From a checkpoint of a small image embedding model.
Training: muon at rate 0.0019, 7500 steps, batches of 64, held-out accuracy 98%.
Data: trained on capsule endoscopy frames (Kvasir-Capsule), 42238 training examples, 11.4 epochs.
Rows from block 7, named by matrix and row number. Rows with one number belong to one channel. Each number is 500 + 40 x the weight over its row's rms, rounded and kept within 0 to 999. All counts start at 0. Numbers have three digits each. After the name is the row's rms in percent of the matrix's.
# convs1: first pointwise conv (model.blocks.7.convs.1.weight, 144x144x1x1), inputs 72-143
# convs3: second pointwise conv (model.blocks.7.convs.3.weight, 144x144x1x1, transposed), outputs 72-143
convs1.36 115:480514588523525490544490459483533486541512478455534522468424436515511570484536591485548436510495536526482466400455530546515530497458468511415537466499456519450535519539616515563469487500481520526559501484525501460514
convs3.36 096:513464563528448493531464476482473469490433494464492471417523494539544482473440605500546499476455533427484486541480547457552584462470461540445550412544542513483571527531529518514482486505469486476563486507527519461480
convs1.37 104:545491502457447475547442456485452505562427540444444521493411450516545503481485469511443566485429511528552454464553460461443481485513476450455437495558545482532532513469535534534484500511515510495492423562511493488542
convs3.37 101:482467551441492482527491428550533458577484580472530459539514506482482528494490487437531582539449636545472535600529519456468511477459545478545515534555512509540526466460539498500498501494499569459616486505501502572512
convs1.38 103:503440504495538504482533443533516514488491508499442568523458521435496511491498540483467527430386513455516533507480499487495413574460416548588515570596466511478507489538534470484529534511472498482520559513512483507488
convs3.38 090:528454480580486516483578439502501550527546480506500533477555446467520485526485491517501506475535530439527477456494514483532476354463439472537465519527479528515446531526490453368497489505540470459515487523460480461483
convs1.39 093:493477484485460462560498450464468531508469459475473482438467549557541549526571419505549509480529470513414541498501531536481482473494517481607548530449582456469430518496547539495490451480507462544534520508492448539527
convs3.39 099:500545530492536502471529504577510555499419476444572527473524526511503481483517390470531445481463522514493402436443542542502506483538512433533526432559527532480560489542534514527434475536525557545513542528549463594532
convs1.40 101:478505521545601547550499498397486515468487517479504546486539555547551504528503479459554537554564496448466507515434546510529428510446527494432476445512487519468516485485480519553536499510508482464495470521470547471507
convs3.40 103:470545502549427587494485541499498432485548497508527410560468496521516466448535459474469499520534465509460451493504477446498473472485474463439508495511500521467484496568508515511450493486517469464493562543497587452465
convs1.41 099:446499497521512581449457488509487528485486517465457517492546420495495493497507556522556526578489527466512462488540532468541509451553510416408478467520473508478458455504548522492501527563480481502520571549515497458521
convs3.41 097:483514549513486520534478471510410493483540526497435463527455525504499541486488439430551471509515446534490571483558435481527597534460523514399550539471550522531513407457417583439537522473514565485511462506464509502477
convs1.42 106:631544534504495528563485490467492426497483519491529527453457519517488466518465445484503468456545531507580555536550483568574507475484453485530487559434530558491509428512472469506466502550527544541555499505454624497474
convs3.42 107:538483556549486469519540465505534470529562468508453553525513433446470475518526458441497504529464514497567477518499500580477497458499534512508527469529475531558543418511545501406504475549446495529447487497455547480541
convs1.43 102:454502440469484447483494471487491498498492472459522496487509469540491546562497481502515489498505522445506432556475532597544465450576577546492590578520503459520483581485590494535483512517442555518537481489532520437454
convs3.43 103:532431512515544508548538494581513477500539541496413558517443455447455552509530475510428489493511457538614536544518508427446529513510473518475521471522566516429535492477556520521533565450479532508482521492546476455407
convs1.44 098:509549553503438525476553486487508476508497498560480498481494426492494460592500462467402571437536527410523513556526558496531456513525509482466480562485514543521494457479542453504559492481523428538440503443509470520486
convs3.44 104:561573493534496501513536522495444492448491498494499550448574443439622481481504529515496502459565488419439457504475538532518484478446558533472466477543499458489413444482496503476483523439522547512504527513492470447556
convs1.45 103:547485466485524501529498501455497478569514466450537487549447546490516546563474435426529525554553466529522506457527462539470510470497521446502535495477487544491501466482511492434516452452510549492507445504446512448588
convs3.45 104:442509440512499578475510515558460493434507591528430569584483466447579549474540463468441586436504432462443573489547449531462505509531425514478498523503475524488529498451496479501540492529481485444466547555523490510449
convs1.46 101:538537482429501527526498492548522491568476470478435490434504439447533497499494484594454494503515498529494520504509456471531509497512549494501577507527530474503417510457467495536508561530460524545455503494531491529547
convs3.46 100:479540529445529502497475517511519498510523458485503470553563464447564539480541544470499531510520577443445551539546456537475464483508540393518510494435544463492428519525436495516400526579510475531492444539529539543578
convs1.47 101:546461496554521471529487483568506533549501507553558498529483607427520468483470490498453514569441525566506579513529528535422519515527460485474500507486496459537523473517518479517488501447545487526469387474434474519537
convs3.47 111:553490565447534520535465426484522481549552546524523481494489547510457491483403455425501455498572537526407472490501453406517468567496559527434494529457477421449540515491452549471556563477467532436455478509494439490485
convs1.48 090:470499481511494496495467520567454527571508608429538547506452580513486541490553519409473520488527486517504511455531530522505532518496516542497529501494498475514506537513437467570527481528516477485488464469479416518496
convs3.48 094:587425561516573525543490514488505494481468501529495534481486531447580450456513504527527491457504551471488483543468542480548429494501513496477533480509503649442500502564540485505478571477444519553443480464588532461463
convs1.49 098:544440499510517472552489443500538539507525571543583531483510530417500469493492490475433491469520497490426547443509465511487513449523598495447501517489484506523437515527508524535471496489490509508526507526456453481550
convs3.49 102:592510524500489529508479487539550517470449511441444491524493482503482560390472527450499520479521531537457442464522546516522491539494565491536505543491485513455535470518558425564541598501467491585494507475511461551549
convs1.50 106:512528494480450510456471428582482479530440478470519562477439469460488541426576496464511512527505499510559522574510492504575494527470551440477454487539464462452466541562551455517471516616502541491477527486469480484487
convs3.50 094:576543502533499517502446504565495482564495474468476517481504472563566527497437439545460484457485465466453517475476460565535509580522596549502532468482478506518533497515508540516567549517534474512524539503507492462519
convs1.51 105:470545474440526505521471521520496510516575506510500442569495505581541550521520468540572497552501411577546515441553536564512542529545555569525544442446464432512431507477528448544500488408504423505479521509497464464485
convs3.51 104:527537478527460465542525494540541487495505505520419563520513454532558451516513511520562544545558510417458502495588497522489597460506466536511566493468518477613518531494539443514505490511556499505492538498469514504487
convs1.52 098:476541407511524527498484521545551450517554483568538540489467489587481544528499517585416459471479570510459524558485493522479458624476458522565548499521481491464482472457491450468505477546490434484480509524503516560467
convs3.52 096:505460496443513521507531538510467490487543402548516439447525481511550528590594488476503495479472526524443481552502492438547521486461512470530558519515495470468502485523502545555518505518495538498456468450519456503491
convs1.53 096:562552500467527563506491430565535505584484502494474569444496514392541556596527452525541426555552551494490458497480500453473480504518431493443484561558537473486539540498494501409536550464512499545497439464556460526570
convs3.53 090:514432503390448477442535562421582499502470468472478499506560492511444534500496473484563483481501534561525531458420481450506526471485408546548477483534498455513521447532493537432455558482525563526506482465532442517517
convs1.54 099:491430406531478520425503487499431464509544551501495496535477558473482446462464397506482561477473503477503493489425469480533510455532481527479514538481533405480458485527520500555506478535481559517455551537430498529500
convs3.54 093:541484481486467505424515465520511573476512477477553515505428465439529500480446519459515514515504541582584462558475506537476548512561476450469462499425502531524482498465513528515546489516462435427495502505599478520522
convs1.55 104:532483435460464559510442489518466472452476473549483461485472486467525482536509394486520493550434486495495490464494524514498525529534485475506521472502502483410515397496366502499428520469524491505544530520502492524664
convs3.55 109:539510403498541425472444553525530572499492511503436501456503401486521502502541472537525519470556429521509554596553510518488418515498471505434495518463497432535469518513481459467544526526459515578535534472531483555553
convs1.56 099:504537598504455448501504515508523459495540462447464503535537477491502467539432511468501560510479445530491491531508500498422473481485453523467470460428522473476464547539522507453475572487481541468505523483411498474545
convs3.56 101:441510513521455446518486518468476519480494487546479407490460547567501535498529470524512504495567526498511434487446435475496508481506427520501489544538503491507507489533484444514517440566534482491467509503477486478438
convs1.57 091:516550468508475425484513472529560491562485468519525495426423511469496509614479436455496507550519541536513560527522454465411443509487475472398470492488449434469492469448480512541519475471499485502545511476547473549520
convs3.57 095:462517507471541529492558535489486511511485472552579554522417481473450471490549497490403533454564477495489545541507447514539565404446534529516483494499485545482542502567442539498527553553484472596466562459498445488510
convs1.58 083:493533470465499530572496499534527513401516610596564574515521512514535546550561486494519511534551514521435473535490520473429470551500522534447427596431527518478520484476556526502489512423550434522516490442433498446542
convs3.58 076:534496555508494541480495572543515501524534494504520522528530551472574510474479532399484501528481534528462560476494495498460458502447471475522432410465513556510435547475494476502565478489497557528534526429468496439487
convs1.59 100:446559475502496583499520558492511543462504463566460508528482530457503507563501519445508439479559521509511476494528467430428480531492496529457477531478494483453536451489483537415525490516524549581486464460477480486459
convs3.59 105:449519518484487459530473477463505468537472478556419496514497490526535526464478449460468476521423508458545483464538441437534518481431471481512501462500484556415494478483507518576487552495539533463445502535457501440542
convs1.60 097:473537516466519618577386540532524532506480476500528542478586462511495437581504508539564443493553533468509471469476509488468453524530525453534496460433591516531479536453471469516537403524526469469535530487511477466519
convs3.60 095:466487518519522436447508502538482559483477482438451503494439470477440465552477506462462496484497469468449593430509569523566494545491506470506419483466591505566492491482508476541485517445546508554515554492423481470481
convs1.61 087:495556413518475506488524402437546503472511490493463580483511543430514514429483471441453552525551492466545477556539573557510544519510554490443430500524477535444472474547507594510526432425480503510591519480567510494514
convs3.61 085:525502534521556537517466586548539515528479491498526508538552465461444512474500486527494533455505486474500517477634497533493575507504531419463487552550446471527528521503470408529469442543525585517548533517552437507493
convs1.62 099:402483545554526491521459505523472489525473459584504589484422607554532507503447461520453577501499612457510473508478510488499546502498525411555493474484540512488505520569478502541579502440477455481488455551513520500558
convs3.62 102:477478579502491490461483459502443512463488461451469494465500515535472471475520448506456511483496571519484509443532484517523507518455508517449474520491374457472498552474516486502564471525518518422447499514535490482562
convs1.63 096:458524499522490519507564520442518511465485507463476471467521479508492455492548574433545465551568524439516481582498524511488477562461503558585507507502531492537512482447459481489501465532508505528407515431489446583495
convs3.63 112:460532458541464512459476519533567512578500487488382516489459471593483469515574522486547496483579537465460476459490505464467465466587462478519507499554481503481413493531514528451460450504549457460501573485540514430498
convs1.64 098:520445525479461477435453497463512446460435496448562428483564475538452472538507474502458452530505474515524513439426478506492571492510522514533495529527495499549506457484512520506508507516564486534476515486576569429445
convs3.64 100:529530508542425448520503485485428502515515569480557475507489499504404530493493416479593556436538456425507499519535500480526469447472521529519456514558523539515488535499451483529528513528485524476589486530526492418501
convs1.65 099:432626478506452496481548487481514526480532505508507497551589553445465459539476566519485504511495431475487446533510469521554555526483517483517507525508507475450539459444491489493527495446474467438524572516488499533417
convs3.65 105:502515537518455523491458410517458456524517494499491548517501472443504497451517548551482470539543488507509476498504487563529499522513558505542414530524546556474528487440575530519530531485504487458566604550538480456505
convs1.66 098:506474493488540459447558463435522474523461461447492424503523502499552421491536492519486516556474529466528493501495490527504499440449514414527511451499513493523483530534445532493541480537471448568515452451493467483449
convs3.66 098:432460488475450504488411518509491542448452467533513479499514451464519472452477408466475484435520469465533493481461466410453538536367521529469441502467467434483523441508430497481534525520494514481436446476528521483550
convs1.67 094:476533508449563492467506460527564492467549520473501486499465492497522485516468493537521510529521579502528545483561501460408463526468489523495482463434456485572506528501482448543479499473489427534531488484473496441501
convs3.67 108:471533509534612469475500530556541487530464503553520466489482474487477469412537517496510501523472485491501450535548605505494479527415533457476530463483479497415455511474515390525563477410593483480460488456501494548462
convs1.68 102:494526467513507466504483539458505467521480553525497551482457439496487508483492542493435506523497517495493443477574385466551542517417510507467517531520518481514465539522492446475418524514541512486464458460583496498545
convs3.68 098:511546516520487489531501528495504475547454464527507541495508480506547507466468443568487497482512460554430463540515519469499539479564495439581479491512569439486444499481541460530425503521467534393537556484449439541508
convs1.69 099:508488529501475490515526519481526462547508566493508569499495580532448473461496533486489485588427499459474542495479419552476520502493525606549420461458562465518520453580500542542471495501472446515434501516480420460485
convs3.69 103:501563512506516481429576479499434588470476494529499572505456537450498541484500463568553553469439511537507496567483501520478448526505443514441486538470488404459538513477510404496490515490554483501630455531483500585490
convs1.70 103:533480434479485456500499514543490511475532528533401480464456515501522470455515469493442537441488486534452521476509466488517555511450548389543494416558505472586517512522481452509483472511469454477524474496407474486492
convs3.70 098:468525458485472478553511479472466516404516527487470496480527483482467455447556478494540492551506506588575563444473513499529470519417509568538490468462484466465514524463404425508524507489410497532524506488404507545506
convs1.71 095:574518492480517437484460558534477470498520466464451503513449580579472500511545488498500503484518514420464479550536506464472458552537497476496540612467500470558508471530403449471503506454532509503485460497530456498546
convs3.71 101:545481468475514560489529531441514503537532517483514495484447534519448451474547557538518439523455582504490550453498536492410522515574547544563498496514439478560467544442515530541484608562549506505542449477490423483474
convs1.72 102:456530451439526513472457521434522524549529476495559453557461523553493521464396567436478541535499468483486509458478482503529534513465480562480509523539388526500486558532455510498537492521615519489460521460520458431501
convs3.72 110:505479462516508470519499430526473481482481441506514470515467449474475516495506530498452608535543465477494544437431494455580396500483469499471447503480504501532576490546536459567494397532458443535485562507534449497477
convs1.73 100:450585449446514396496523434550503531491491507503491534461493446455506505519512490487557452532498571480424536479469527566492492540517611570471532554451504550500539501578448449544502489507519520569510543555481468510461
convs3.73 095:442482496532517492466481525546500489468536515527491510490510552560453422530486457472548522440510484476496425507531466459410584476491542490526524509448560487503438545542503520485512434395455437546525455491526452447492
convs1.74 096:511558517577506529465506526486436533467473516477510480474481582463539502534386494531562525473553477502457512482524442517529491510489484576532468509502498470443538517519505523482510544529522454526495593547505548542579
convs3.74 100:576407473441491471469552443506468391585499526480472505458485443535507568490501541519441458548504574505437469573525454491534590547517543546545523547510492498516451540476523537543482501450559456520539487477500459465532
convs1.75 092:524491519538441467468508446513441464469435500477459466511516491466496475476480487561450490527469450540510444541486554569532486470541588486520510511530544519526525498565492574456552577445532508442514426504460540545637
convs3.75 091:481568499551522498450483561499453452515437499505506439591483496514468470471560516502448518510515569429535497476487504481477474479454520545512574473432488548442519492512432504521492386506518467471479533463436484554471
convs1.76 094:478475531527535478562542488520475526512494494519479481498505517470530535536552473434581422424498425503498505552493581539485582478534524493557594391529468516522543544483460459509458461458473503483532525455496488529499
convs3.76 095:518529507480511486498518520514491521475522463580478458495515530502508517504510491501468508527466512489466470501605520536469472482475575498451452435564507512441470522498506488524495448466443541459444590475393539554455
convs1.77 100:541491526546492509457536483431505531493543542536476540512500502459418486503492516493496501528491527514461488504516406500506408504458530456507464467536514460548478557531468468480461514505506478464554608432525504487517
convs3.77 103:475549508516579491516527513452452486379576515464572489466468441471550508514421498465541484498529430532491535422571465492533483469493479415524501513517509525448501552526565480470429547512534511506489505485515468496416
convs1.78 103:466542451472508456527436482538476494492549530500564435502530365564548523465513479521467592519456498486528556488524586501482474476503449470434473477542392530488459564484441503464466495479496512459479464468502477497520
convs3.78 108:456526551517487472521461490583504475526522497541458500502495472496426529474466533453393523539512508429507462490476436512443623503501547488428559486423514395509512562487484502524455533448556532541479541469481497542508
convs1.79 095:515570518441511445478541540501478475583511445550539414442483518489580493471505437490492506476488483484414478516499437477450488571514486512513401478456543501506556466507527475476537462543510539493507491514519484444446
convs3.79 097:515492494462511496533526429586503482483478462564515551503481449484481494531523456450484482444461388513527420419468438506490495519528521428474509491489444552535445562453625501494537497475431504544543519541483541494509
convs1.80 100:440529489536536567484500577471524502497443462463441547478458469505486513564460504513465522444414477538485592473481487529457548554483571534453453512481480507467509523492497487531478541510466560467530564477462512463504
convs3.80 099:503504532468484538457558547520512529488499519442579427457440466501597490475477481470470489516503550522455452508526502535529457490519489474497562480388468495530496470442462460535536486466510432542523517552476463523447
convs1.81 100:573499492410465505522551437539514527506509416461507481499468475454579523514427477508520538521529491507479578503549481469502506564504455527518518508459445504429540512551469424511554487584552434443522488482518490519556
convs3.81 078:546467512518449464564459536589501491566431453474477456464482519510486507500516458539527509531512511505529517562486527481540499462540529477513491484578553448448457480479560402483492524565462431439469532527524451413423
convs1.82 099:501465486389526539505462479511484426558575536550510483531484548505489540522447529483561442587478522538445492495440516411478523532467477507566494509505469523445495515497517458484504438567478524498476516466415482484457
convs3.82 100:524515572531522522444476441510542534538504460426549502532472480483488496578501461431553501474513548472580467531467545521542540510582500475503450520562473488473516549431496463481516516500572437417527501538523530528482
convs1.83 099:545517463474522483529565513438437447551498495533510532509435522517452486569519512475476447431536425534524501483463458534485531494477480521551476491523507443448524466533562525532463530520475417509548472486535453487505
convs3.83 102:478497486512497585483547509516532452488533483441483545498500505529403524562558564519472526478559543557472541556526494484430536539512560495567499622437444506585546479548423546495449477493531451521505522478538571455452
convs1.84 100:424568524519450415480417450474441526479486519520521499462553459450545435474459501483532529445493526564471442508485512536479552450522523597497526551544532488517488520522506408470577461530494468487496538506522493466561
convs3.84 086:553500442503525419460471469520552477495569505462491496546577443507440546499492536480538551480448521539464470505507468556449492523437503488485587524528490520498496550537491580428439496524434517555462465484473485513534
convs1.85 100:485453474558443466518506530438511560395461495470512553456456558536576490525466541460561497524500509451473442493504516550514440511465460563505607443518412487491486497584526552471501468558494515491454574511497483534555
convs3.85 104:519544460520511531507477509601465452538493464488506519422466522516460496466444452525578520513482553379512566561481496482523537451504595525576487491494507503555495532530557556495519507554500515478438492501468537514517
convs1.86 104:453544538534492517454510475484500529474572509514555455495461510516512546542483499430529477532425466495554519449479484422541496516470567520461411449479489499466513459490468445478456495448526454585532534477460462382454
convs3.86 098:447487500534497530507517514538511546454516361505527447502513528576494478526526529494526476489536564515524508488461523522538551514526493555529514488545560500446464517461507443477459500503439478479460534442553489560527
convs1.87 092:425505478472554489493546456501447541435516558462500531472481506478510524496498542470545530506500532500401521518513548495490482530549514557440522467465449494456546447547484512417493503494506491512537563511418465566569
convs3.87 105:579500515556414484478539591504537500519481515439503524551448501476497456472508465580499538514494464499530564547552501502495533521489577480519469509433531523548475523413502601521503443523487549489470526495442488412521
convs1.88 106:486468439463500415534458431527453451467533502473505518510536494491488502462486507445562469457486497466564489535500476454519554513473575557519541538514490512521492485512527446466471496493483480575480488548458501531530
convs3.88 095:450512536484554503510459512513410502458478520493553491493532536467538487538523530554463433500563446543511580523416483501479519460600533482551491564462551496402497526500474466508442459550456485443440518446521497493484
convs1.89 100:485449488476492441521530498491523479538500525508497506411526543481536442606500511448559438530517500506546532552470453515523377541530559539501535440540484549427460456439451505487429526516504496474437493564467556544485
convs3.89 101:423552422504480555474511530527509463524512508472543486420503533563646506581595552491517557504494459560480569431555449490487433506441536513493467454547502507464493544512499539502515537510474506506506497496461474510534
convs1.90 098:570545501508552466518595485462546523461500526503540522530473473529419550570539491469501453513474524538484455517470467487528480447538446504519550500531484471522468537521464432459525523523466503449521519487482535455651
convs3.90 091:504429490534498464493555533461582478540554405509432478475465525494463524465470495431470458475493470524534447495505480523536460495466500500500541548513555444509481469536454489428468395429468498508512557534544560478419
convs1.91 101:568465487494536477481547521526516566545535529556510592561507489416447593524561485483442536497562471542516504419565556486507449473511534483486550417508485561457520460483520468542480493491512465463528507500472468507498
convs3.91 101:485533507519544585434434510491484553508500469493558517492504430503474478544502535544587499525537431494510486421483483490496548552508416453533533537521519537531497494534472502555427516545540553550517466505432508505511
convs1.92 115:546582424532606508491543487479466442452475525500505464464477439448508504551522538491474485475449451502560425549543548483456474505528467521456516470472482545462500475501524509474496540507514477575457477464540503613452
convs3.92 106:439452429504513478508509565449496493503468511491481431431489414461483511422496496516453576525529496488529462525506563489466506459526551486479503552543412501442480561531500507469493498504538504481469545478531533525486
convs1.93 099:513455452529523454516505581497511487472513467387415457526527509536495578533504487568493462533545499542508516454576439529450549547455509511457533469527495457535563433561524476514504456548519521507459560418446503513578
convs3.93 096:547444539483462491548511474513493479492505446468468493533501576522494493560500481474485609443469502502497466441440425460493506469529556519448526505450487495470520442575482527480577476520520492543453504500499505528444
convs1.94 095:604515475466590489514537448547492501527586502538506458484546486467467513410489506551492499517492454473452508445529426528451533467515428490493470472603512487495478443548484512515598510581476471499525518418558484513468
convs3.94 092:483453523555529467412508476487508479439524466523538465534503591530493485500527511448468497549521486527449539498479556461480514503476504543559504529535520519556515552594459519483564460487434565492494589473478480455445
convs1.95 103:461532505474476516415465492560524480501526544468490514524511569490496506500510519548562510584495563460499536504422584463465485489582494527513445528468455469477473489513555467415525562564511457452474518469461514507535
convs3.95 104:525460526500523476443558494597487467462499457471463537488542490453568474512400405540453467456473428502437475446492561539469520516544502547474472543534502528451472508495495506526489436499436509499512467440527465508472
convs1.96 100:486493586513504492574459492522531532487486483473472404498481579476526500552491433446571545469492534428490530570398440502453472527526605513518446497445477473521495457527461515489520459501547520597499478554473488502511
convs3.96 096:486497457449422555513527546453500520561477521503467532432433500499486573490499502517497531516488476505476565550519482562463499513525523543491529471507477473457538468409420496529481520550475420450541396515538525478471
convs1.97 092:477461497478429514483402509487509474506636475432492468590507438507523454501482443549516376511475454479539470482473463453529496485476529463497538465476511506522466499491507563469540567512385541502504488535548511514495
convs3.97 100:557488506559397631527510445539498518554498540452458504525498491551506526549562473501493520565498480551525501474550481498575543479465545546536391544507488427515538519538526466432488496518472576483519454496477518442414
convs1.98 100:547478514518465516490462420558481496435555523520506512485538512602457490502556550544470483490460527521533526506447473499528454549500467481527496498524541500461525508531508558518527470509476452494481472525489460517512
convs3.98 097:523476574416492511551535443555524492503485504462475522536487466527485437502461530479501437470549549434460452467474518575534560522434511479516488548468515520495484528457517449536571508521489458516533572394535484503443
convs1.99 095:535472507474511501489472530485481494493450425488562445514603500475513529406524513505526525417567504563433502519484558485424520498544489516488509473482482512475553589450498499530585505500493466473494539458489465415508
convs3.99 098:550481493488483449482509492533499486520535471462507541472491522488551491551460532492442476521564506500551538547464551520559501535449536490498448514448458518471494583536435498499491540433507440456562480504525494544548
convs1.100 103:533504504567523463480455499525592593486480512500510487509447536459506526507509479489461547477522514513524560475493542601469533529471542512486448424485553509587491550505476483489532520501513494483494546434525512508550
convs3.100 096:510534469572488501457468524560457506486503467488523473546495533449516470500415567521541550535517502464491394458467565458524483528512510470467474533517538430450486495502383582510552506516498573472492558477473531436516
convs1.101 102:470455561528467502524490465507485498527475563415416534470550492483419506506490547461488493516533510436516438470486474524476434567554475424509544556521541537490466443513480491413581510495495565514516547525488495499479
convs3.101 093:493534537491487525481416505432500587542464499505558484476449452484444481541490506519541521512470424580595502530440461532485513474538476543524493475526508500487476522518487542523529551465538463517521544445586451496511
convs1.102 099:501450476445461446514495484544455500463488464464502504481472443529477485623572537563526537499528479488507443439504508540485490462464483504449468527476555500446512490497523485498562496486510538563544515538510544529602
convs3.102 098:528503513500522516499521498503463462575463459572487505509496490538459505557478599486529526459492532504490442467581518477525497571536592513537452482471448516466523450491493484610545548514493448514499525513546437486465
convs1.103 106:528531550372471493511543562512466463481454491520533565455603461430435564495544512555465519475462533442489551507546538548562435474460510497477548465508468472548490503532452555443504500476492565484555507505517549454515
convs3.103 108:575457509527478514565434501500596518419513552545486530490488498524501530472529556515509535530499534453538501529511498543488514491508484454500433451512555490475577575555478481550517493500521561493489434475528534577477
convs1.104 096:503470488489510462462493512528536527556511458472547524440477533461487427470545552537490439532530502505506526435470519441459503553453557578566552503442523503481504525561526487577574578496467559552521486501472524521455
convs3.104 090:542485506487511466533447512470488475462472523485514453537550465522468500521515503448537535415442456527563491514504525474445461515584474456482470440563570478533527485457512537545597481558486493465570538421459489481495
convs1.105 091:497498527484438525510479459414442577526475525539574502561428536439509488533607511456507554481518548455464514538445464527479429498460458494446550525542483548488505490537494519517502484495459524481445552463530538482569
convs3.105 097:535539519495520434535439580493498481460493504436531498479478573519471569479564526388576516488526527497460417537579572479471504563457578519494466496477549487543491600506433505505500449484478467521580462473534508496492
convs1.106 099:515447494571531430504551453533516550546484570498485502485485519482481516446470525475517495507478521441545493545545504437514552502527480515457557419558474523550493486541467521473449443484513525562547561482411507500479
convs3.106 106:446469478485491520498436564433491573466487515447472557507435513511496510487575457493518471541530474475482499538516596489499507530425467507554487478478533488521497476531581361478525491520513453519497580446560555495476
convs1.107 097:582467519531514465540510483452504546478432456475497515514458538508490501481493527508582436548498506568493558487495452533489523491420531451567400424550500473464455458518549501515500518451524464508518526542545538492457
convs3.107 090:513520543521498528510453484526492510535488531484546497517596499511505486538529544515450564527527559476585501492452512480486530499476521558589466496456471470453485510444521483585464549516470455544393565502461535510507
convs1.108 107:612459527481539529463558445453514627451448461573486524500486450503495494405474526459437512554504494510533549499487469435496569466519518508473510511521522490438489478504491404538506560528518524538457503508572475517551
convs3.108 102:511603553530511496557478487505559503527438573519461423504478490527524468521507519537498569453490531519518525535481546505512514540438504500508449451601492490548474469463545431513452463467470531476502546532527439532449
convs1.109 107:507437535514509515432520552478498532459470470519543499524489493499464467520485493489511487517458533532527469461533548496470471463467459487474507509562468481534487463537452532487499495414538480521491524502430478546502
convs3.109 111:520497506518524526449473557534451531491484467522515479461421484552465462498403552434517540533490619560514534504527456522515530527463510483460481531466500472537413546523569517431504523505532449484504532483497494472482
convs1.110 100:553545482526463472537544502500445560558474457507569508543518496519503510419508555514505533519439478546505498513404530549459490529528529499461471456458519543484451504508469573538492532459502498456439459518563556561432
convs3.110 103:521545422492494460518476489457410510479509502465476497473482485506475519486518541508537473535456470478449477535478479499600402602550562562488510525515601437509560435465476487450557494415494493508514461503518595505559
convs1.111 098:487489497503496584519539517509497584433434557461473459529569520507476437540470526457474546472490463598522523514514514486487428451567489452524499523475516560512461504535540491485505508485515481475520516500522524482475
convs3.111 091:472554432473445420459505523457523481578523530520505414498440464475549512518519495448465503542513561490497472425477530549474446562510567505458500538570456523475553466547477476476531498500542462481498558480510470571504
convs1.112 100:499480579483528541552570548537522546455559499469438472403515462562507490535533482521521466488495445520493514472437495588509462470500522390521534405478516504498545476516503525489494477517527424509496472530488496566482
convs3.112 105:459551491449594473507535522471515380508520495454519393496484485461446450464496496554525430504550462486526471510501529497481489491436569520495498451608497454445493537504497489554529526546573518482451437520456530590498
convs1.113 100:514488543475534543497465484545519486414466562527565455533468499508504464500500552518550543519506540470484552463477524546501370497475463474522450523545474479484473492570483530474519527509475515542529512503530451462522
convs3.113 110:480497469442435494504525462517539494501559492568517496499513455497477501560470493501485485435491453523492465452494527460499455545458413443577576560570491507521523564473520591425514457497515531514465512448450517461476
convs1.114 102:481501473457525458451525498467594463539492451525505450478556520540541512437438466516543493441450472593421529509497506545495466484477456452527457459409456524387491527470451526515508552461557442513548476535469472452482
convs3.114 096:533490506534491437470529578529539452498489499489527543559533505490492551543522500516471514449540518551523529482539450569499473500519507556495485508549576486496494501437514451443617470496456558535457523477554562516496
convs1.115 111:532438460500556511451501543508574512502564497498481437465533530546430597443494454505490472523520479559503496496556509513508529388522474475530534499509523552501420477434495545504487503445507501517530458447490458442438
convs3.115 105:516522517452433559493500503512513504548406517365501474485443520551533573505491586453490448509491529448505458504473559478490463497506534474550424477480432483502488510549531479517508483510504533395530487527513545498560
convs1.116 094:441494503538538499524516478493526434521470543528512529526450434475497519529497495472493543550537543451553411394487429465477468546505501495438557513544454470486561503474517527553577539545582488460510540495528410518455
convs3.116 093:494501474505438482526511563450473491576504531525479492456475466503405415502558475493503530535506449505454478559614495472519524471412546501481559475505494556476524527545491474528494492471547480564525488496469530521474
convs1.117 090:514467497539536445468553471462483558543525523477443462518526513490518510542522468523501554516424545559520451544388513480470559473504454470566555574442483538501482466439460482530547507470502477457467455487525468559543
convs3.117 089:499530487543473516542538452503512549501435528508491454416530493482430427604482525570498454494418470503541454521487487473475404538539487498481494510483526485507466516590506528442472492506492496474525547529511505473523
convs1.118 097:489523521532476454538476485573490545544540446508421518512592526585462493547470542456516479566530486506504502486583506469453508507508436559487544556516468485535545539374499526514544424520516498517448462497475518553430
convs3.118 104:530478483488489581547501504486490478515559472491447492473386478460456484547493502488567522518550575465515552557547532537483430522454494520484443527548460527510531526576585488554575511529552472559455549538488513515534
convs1.119 107:503500559391526425500517472502504534520468507557442458513550510537521501481527464505474500496474460480538508483483460521505497427485530544544468564567448544484495494502503533465523465532514492491473451586532545523478
convs3.119 115:593490486486474531561502541597527489506512504509513456535535504468601533475577469480548519497458557517546490555465534579438521424501541493475516490504509513478545528505455483455464508557485564511471539457556426475472
convs1.120 102:515443476565491512508521453498486503493509477485483550488463504552498522540492472497502448521524589426492500513526535467518542490493461561453475534448508524481430515504440511458545507505481544469484523560523482559544
convs3.120 096:530494473533484515469485394529550499539468436537529484556551450436517467507534451517515490536546495526468515517549515511516546495489526453588532538508528464473462568522476527546531500575434558516491531564478501510562
convs1.121 097:502482453543521567571519533478443538471480488539507489467573492444458543488531500446474476443486485464534535430544519491485515495536511515487565534518494458515526518463507453516454418468481472505515541482587537500430
convs3.121 095:475565460487548482501442503478454507549453534564516566453545511464512436504517500489465562479476477468528520431474480603483518525487571448487463523459456543522488527410548434477477510513400533451511509476445499578530
convs1.122 102:456544561530499446464524456560509477516463516478523505476563593532499561463418485553537533554524469489463463508542480450484475461447496426513500551471514469503453476554511522491455550525496498517579462543460471498492
convs3.122 102:525513513440443501484488565544486517550439500541469481498467501551460426494488525568523466547459525578569474503486486497477425502517450487525562575444514515498544453493428511590509473506471429495473507539376489484530
convs1.123 097:476477495520495478530539485500433479463559588474497550565487579465521487539547521520461528523508527469492525607546527476585481526544461490479587473550472475488545476512454478456469504467480435529542523472552473526540
convs3.123 089:563479516485471503504580488490475451490514545466518489433467494480516517428483461465488516526513456514535546530419482511486480538486438482521489459529476443529499490451523517438446520497510459483536436529572503414477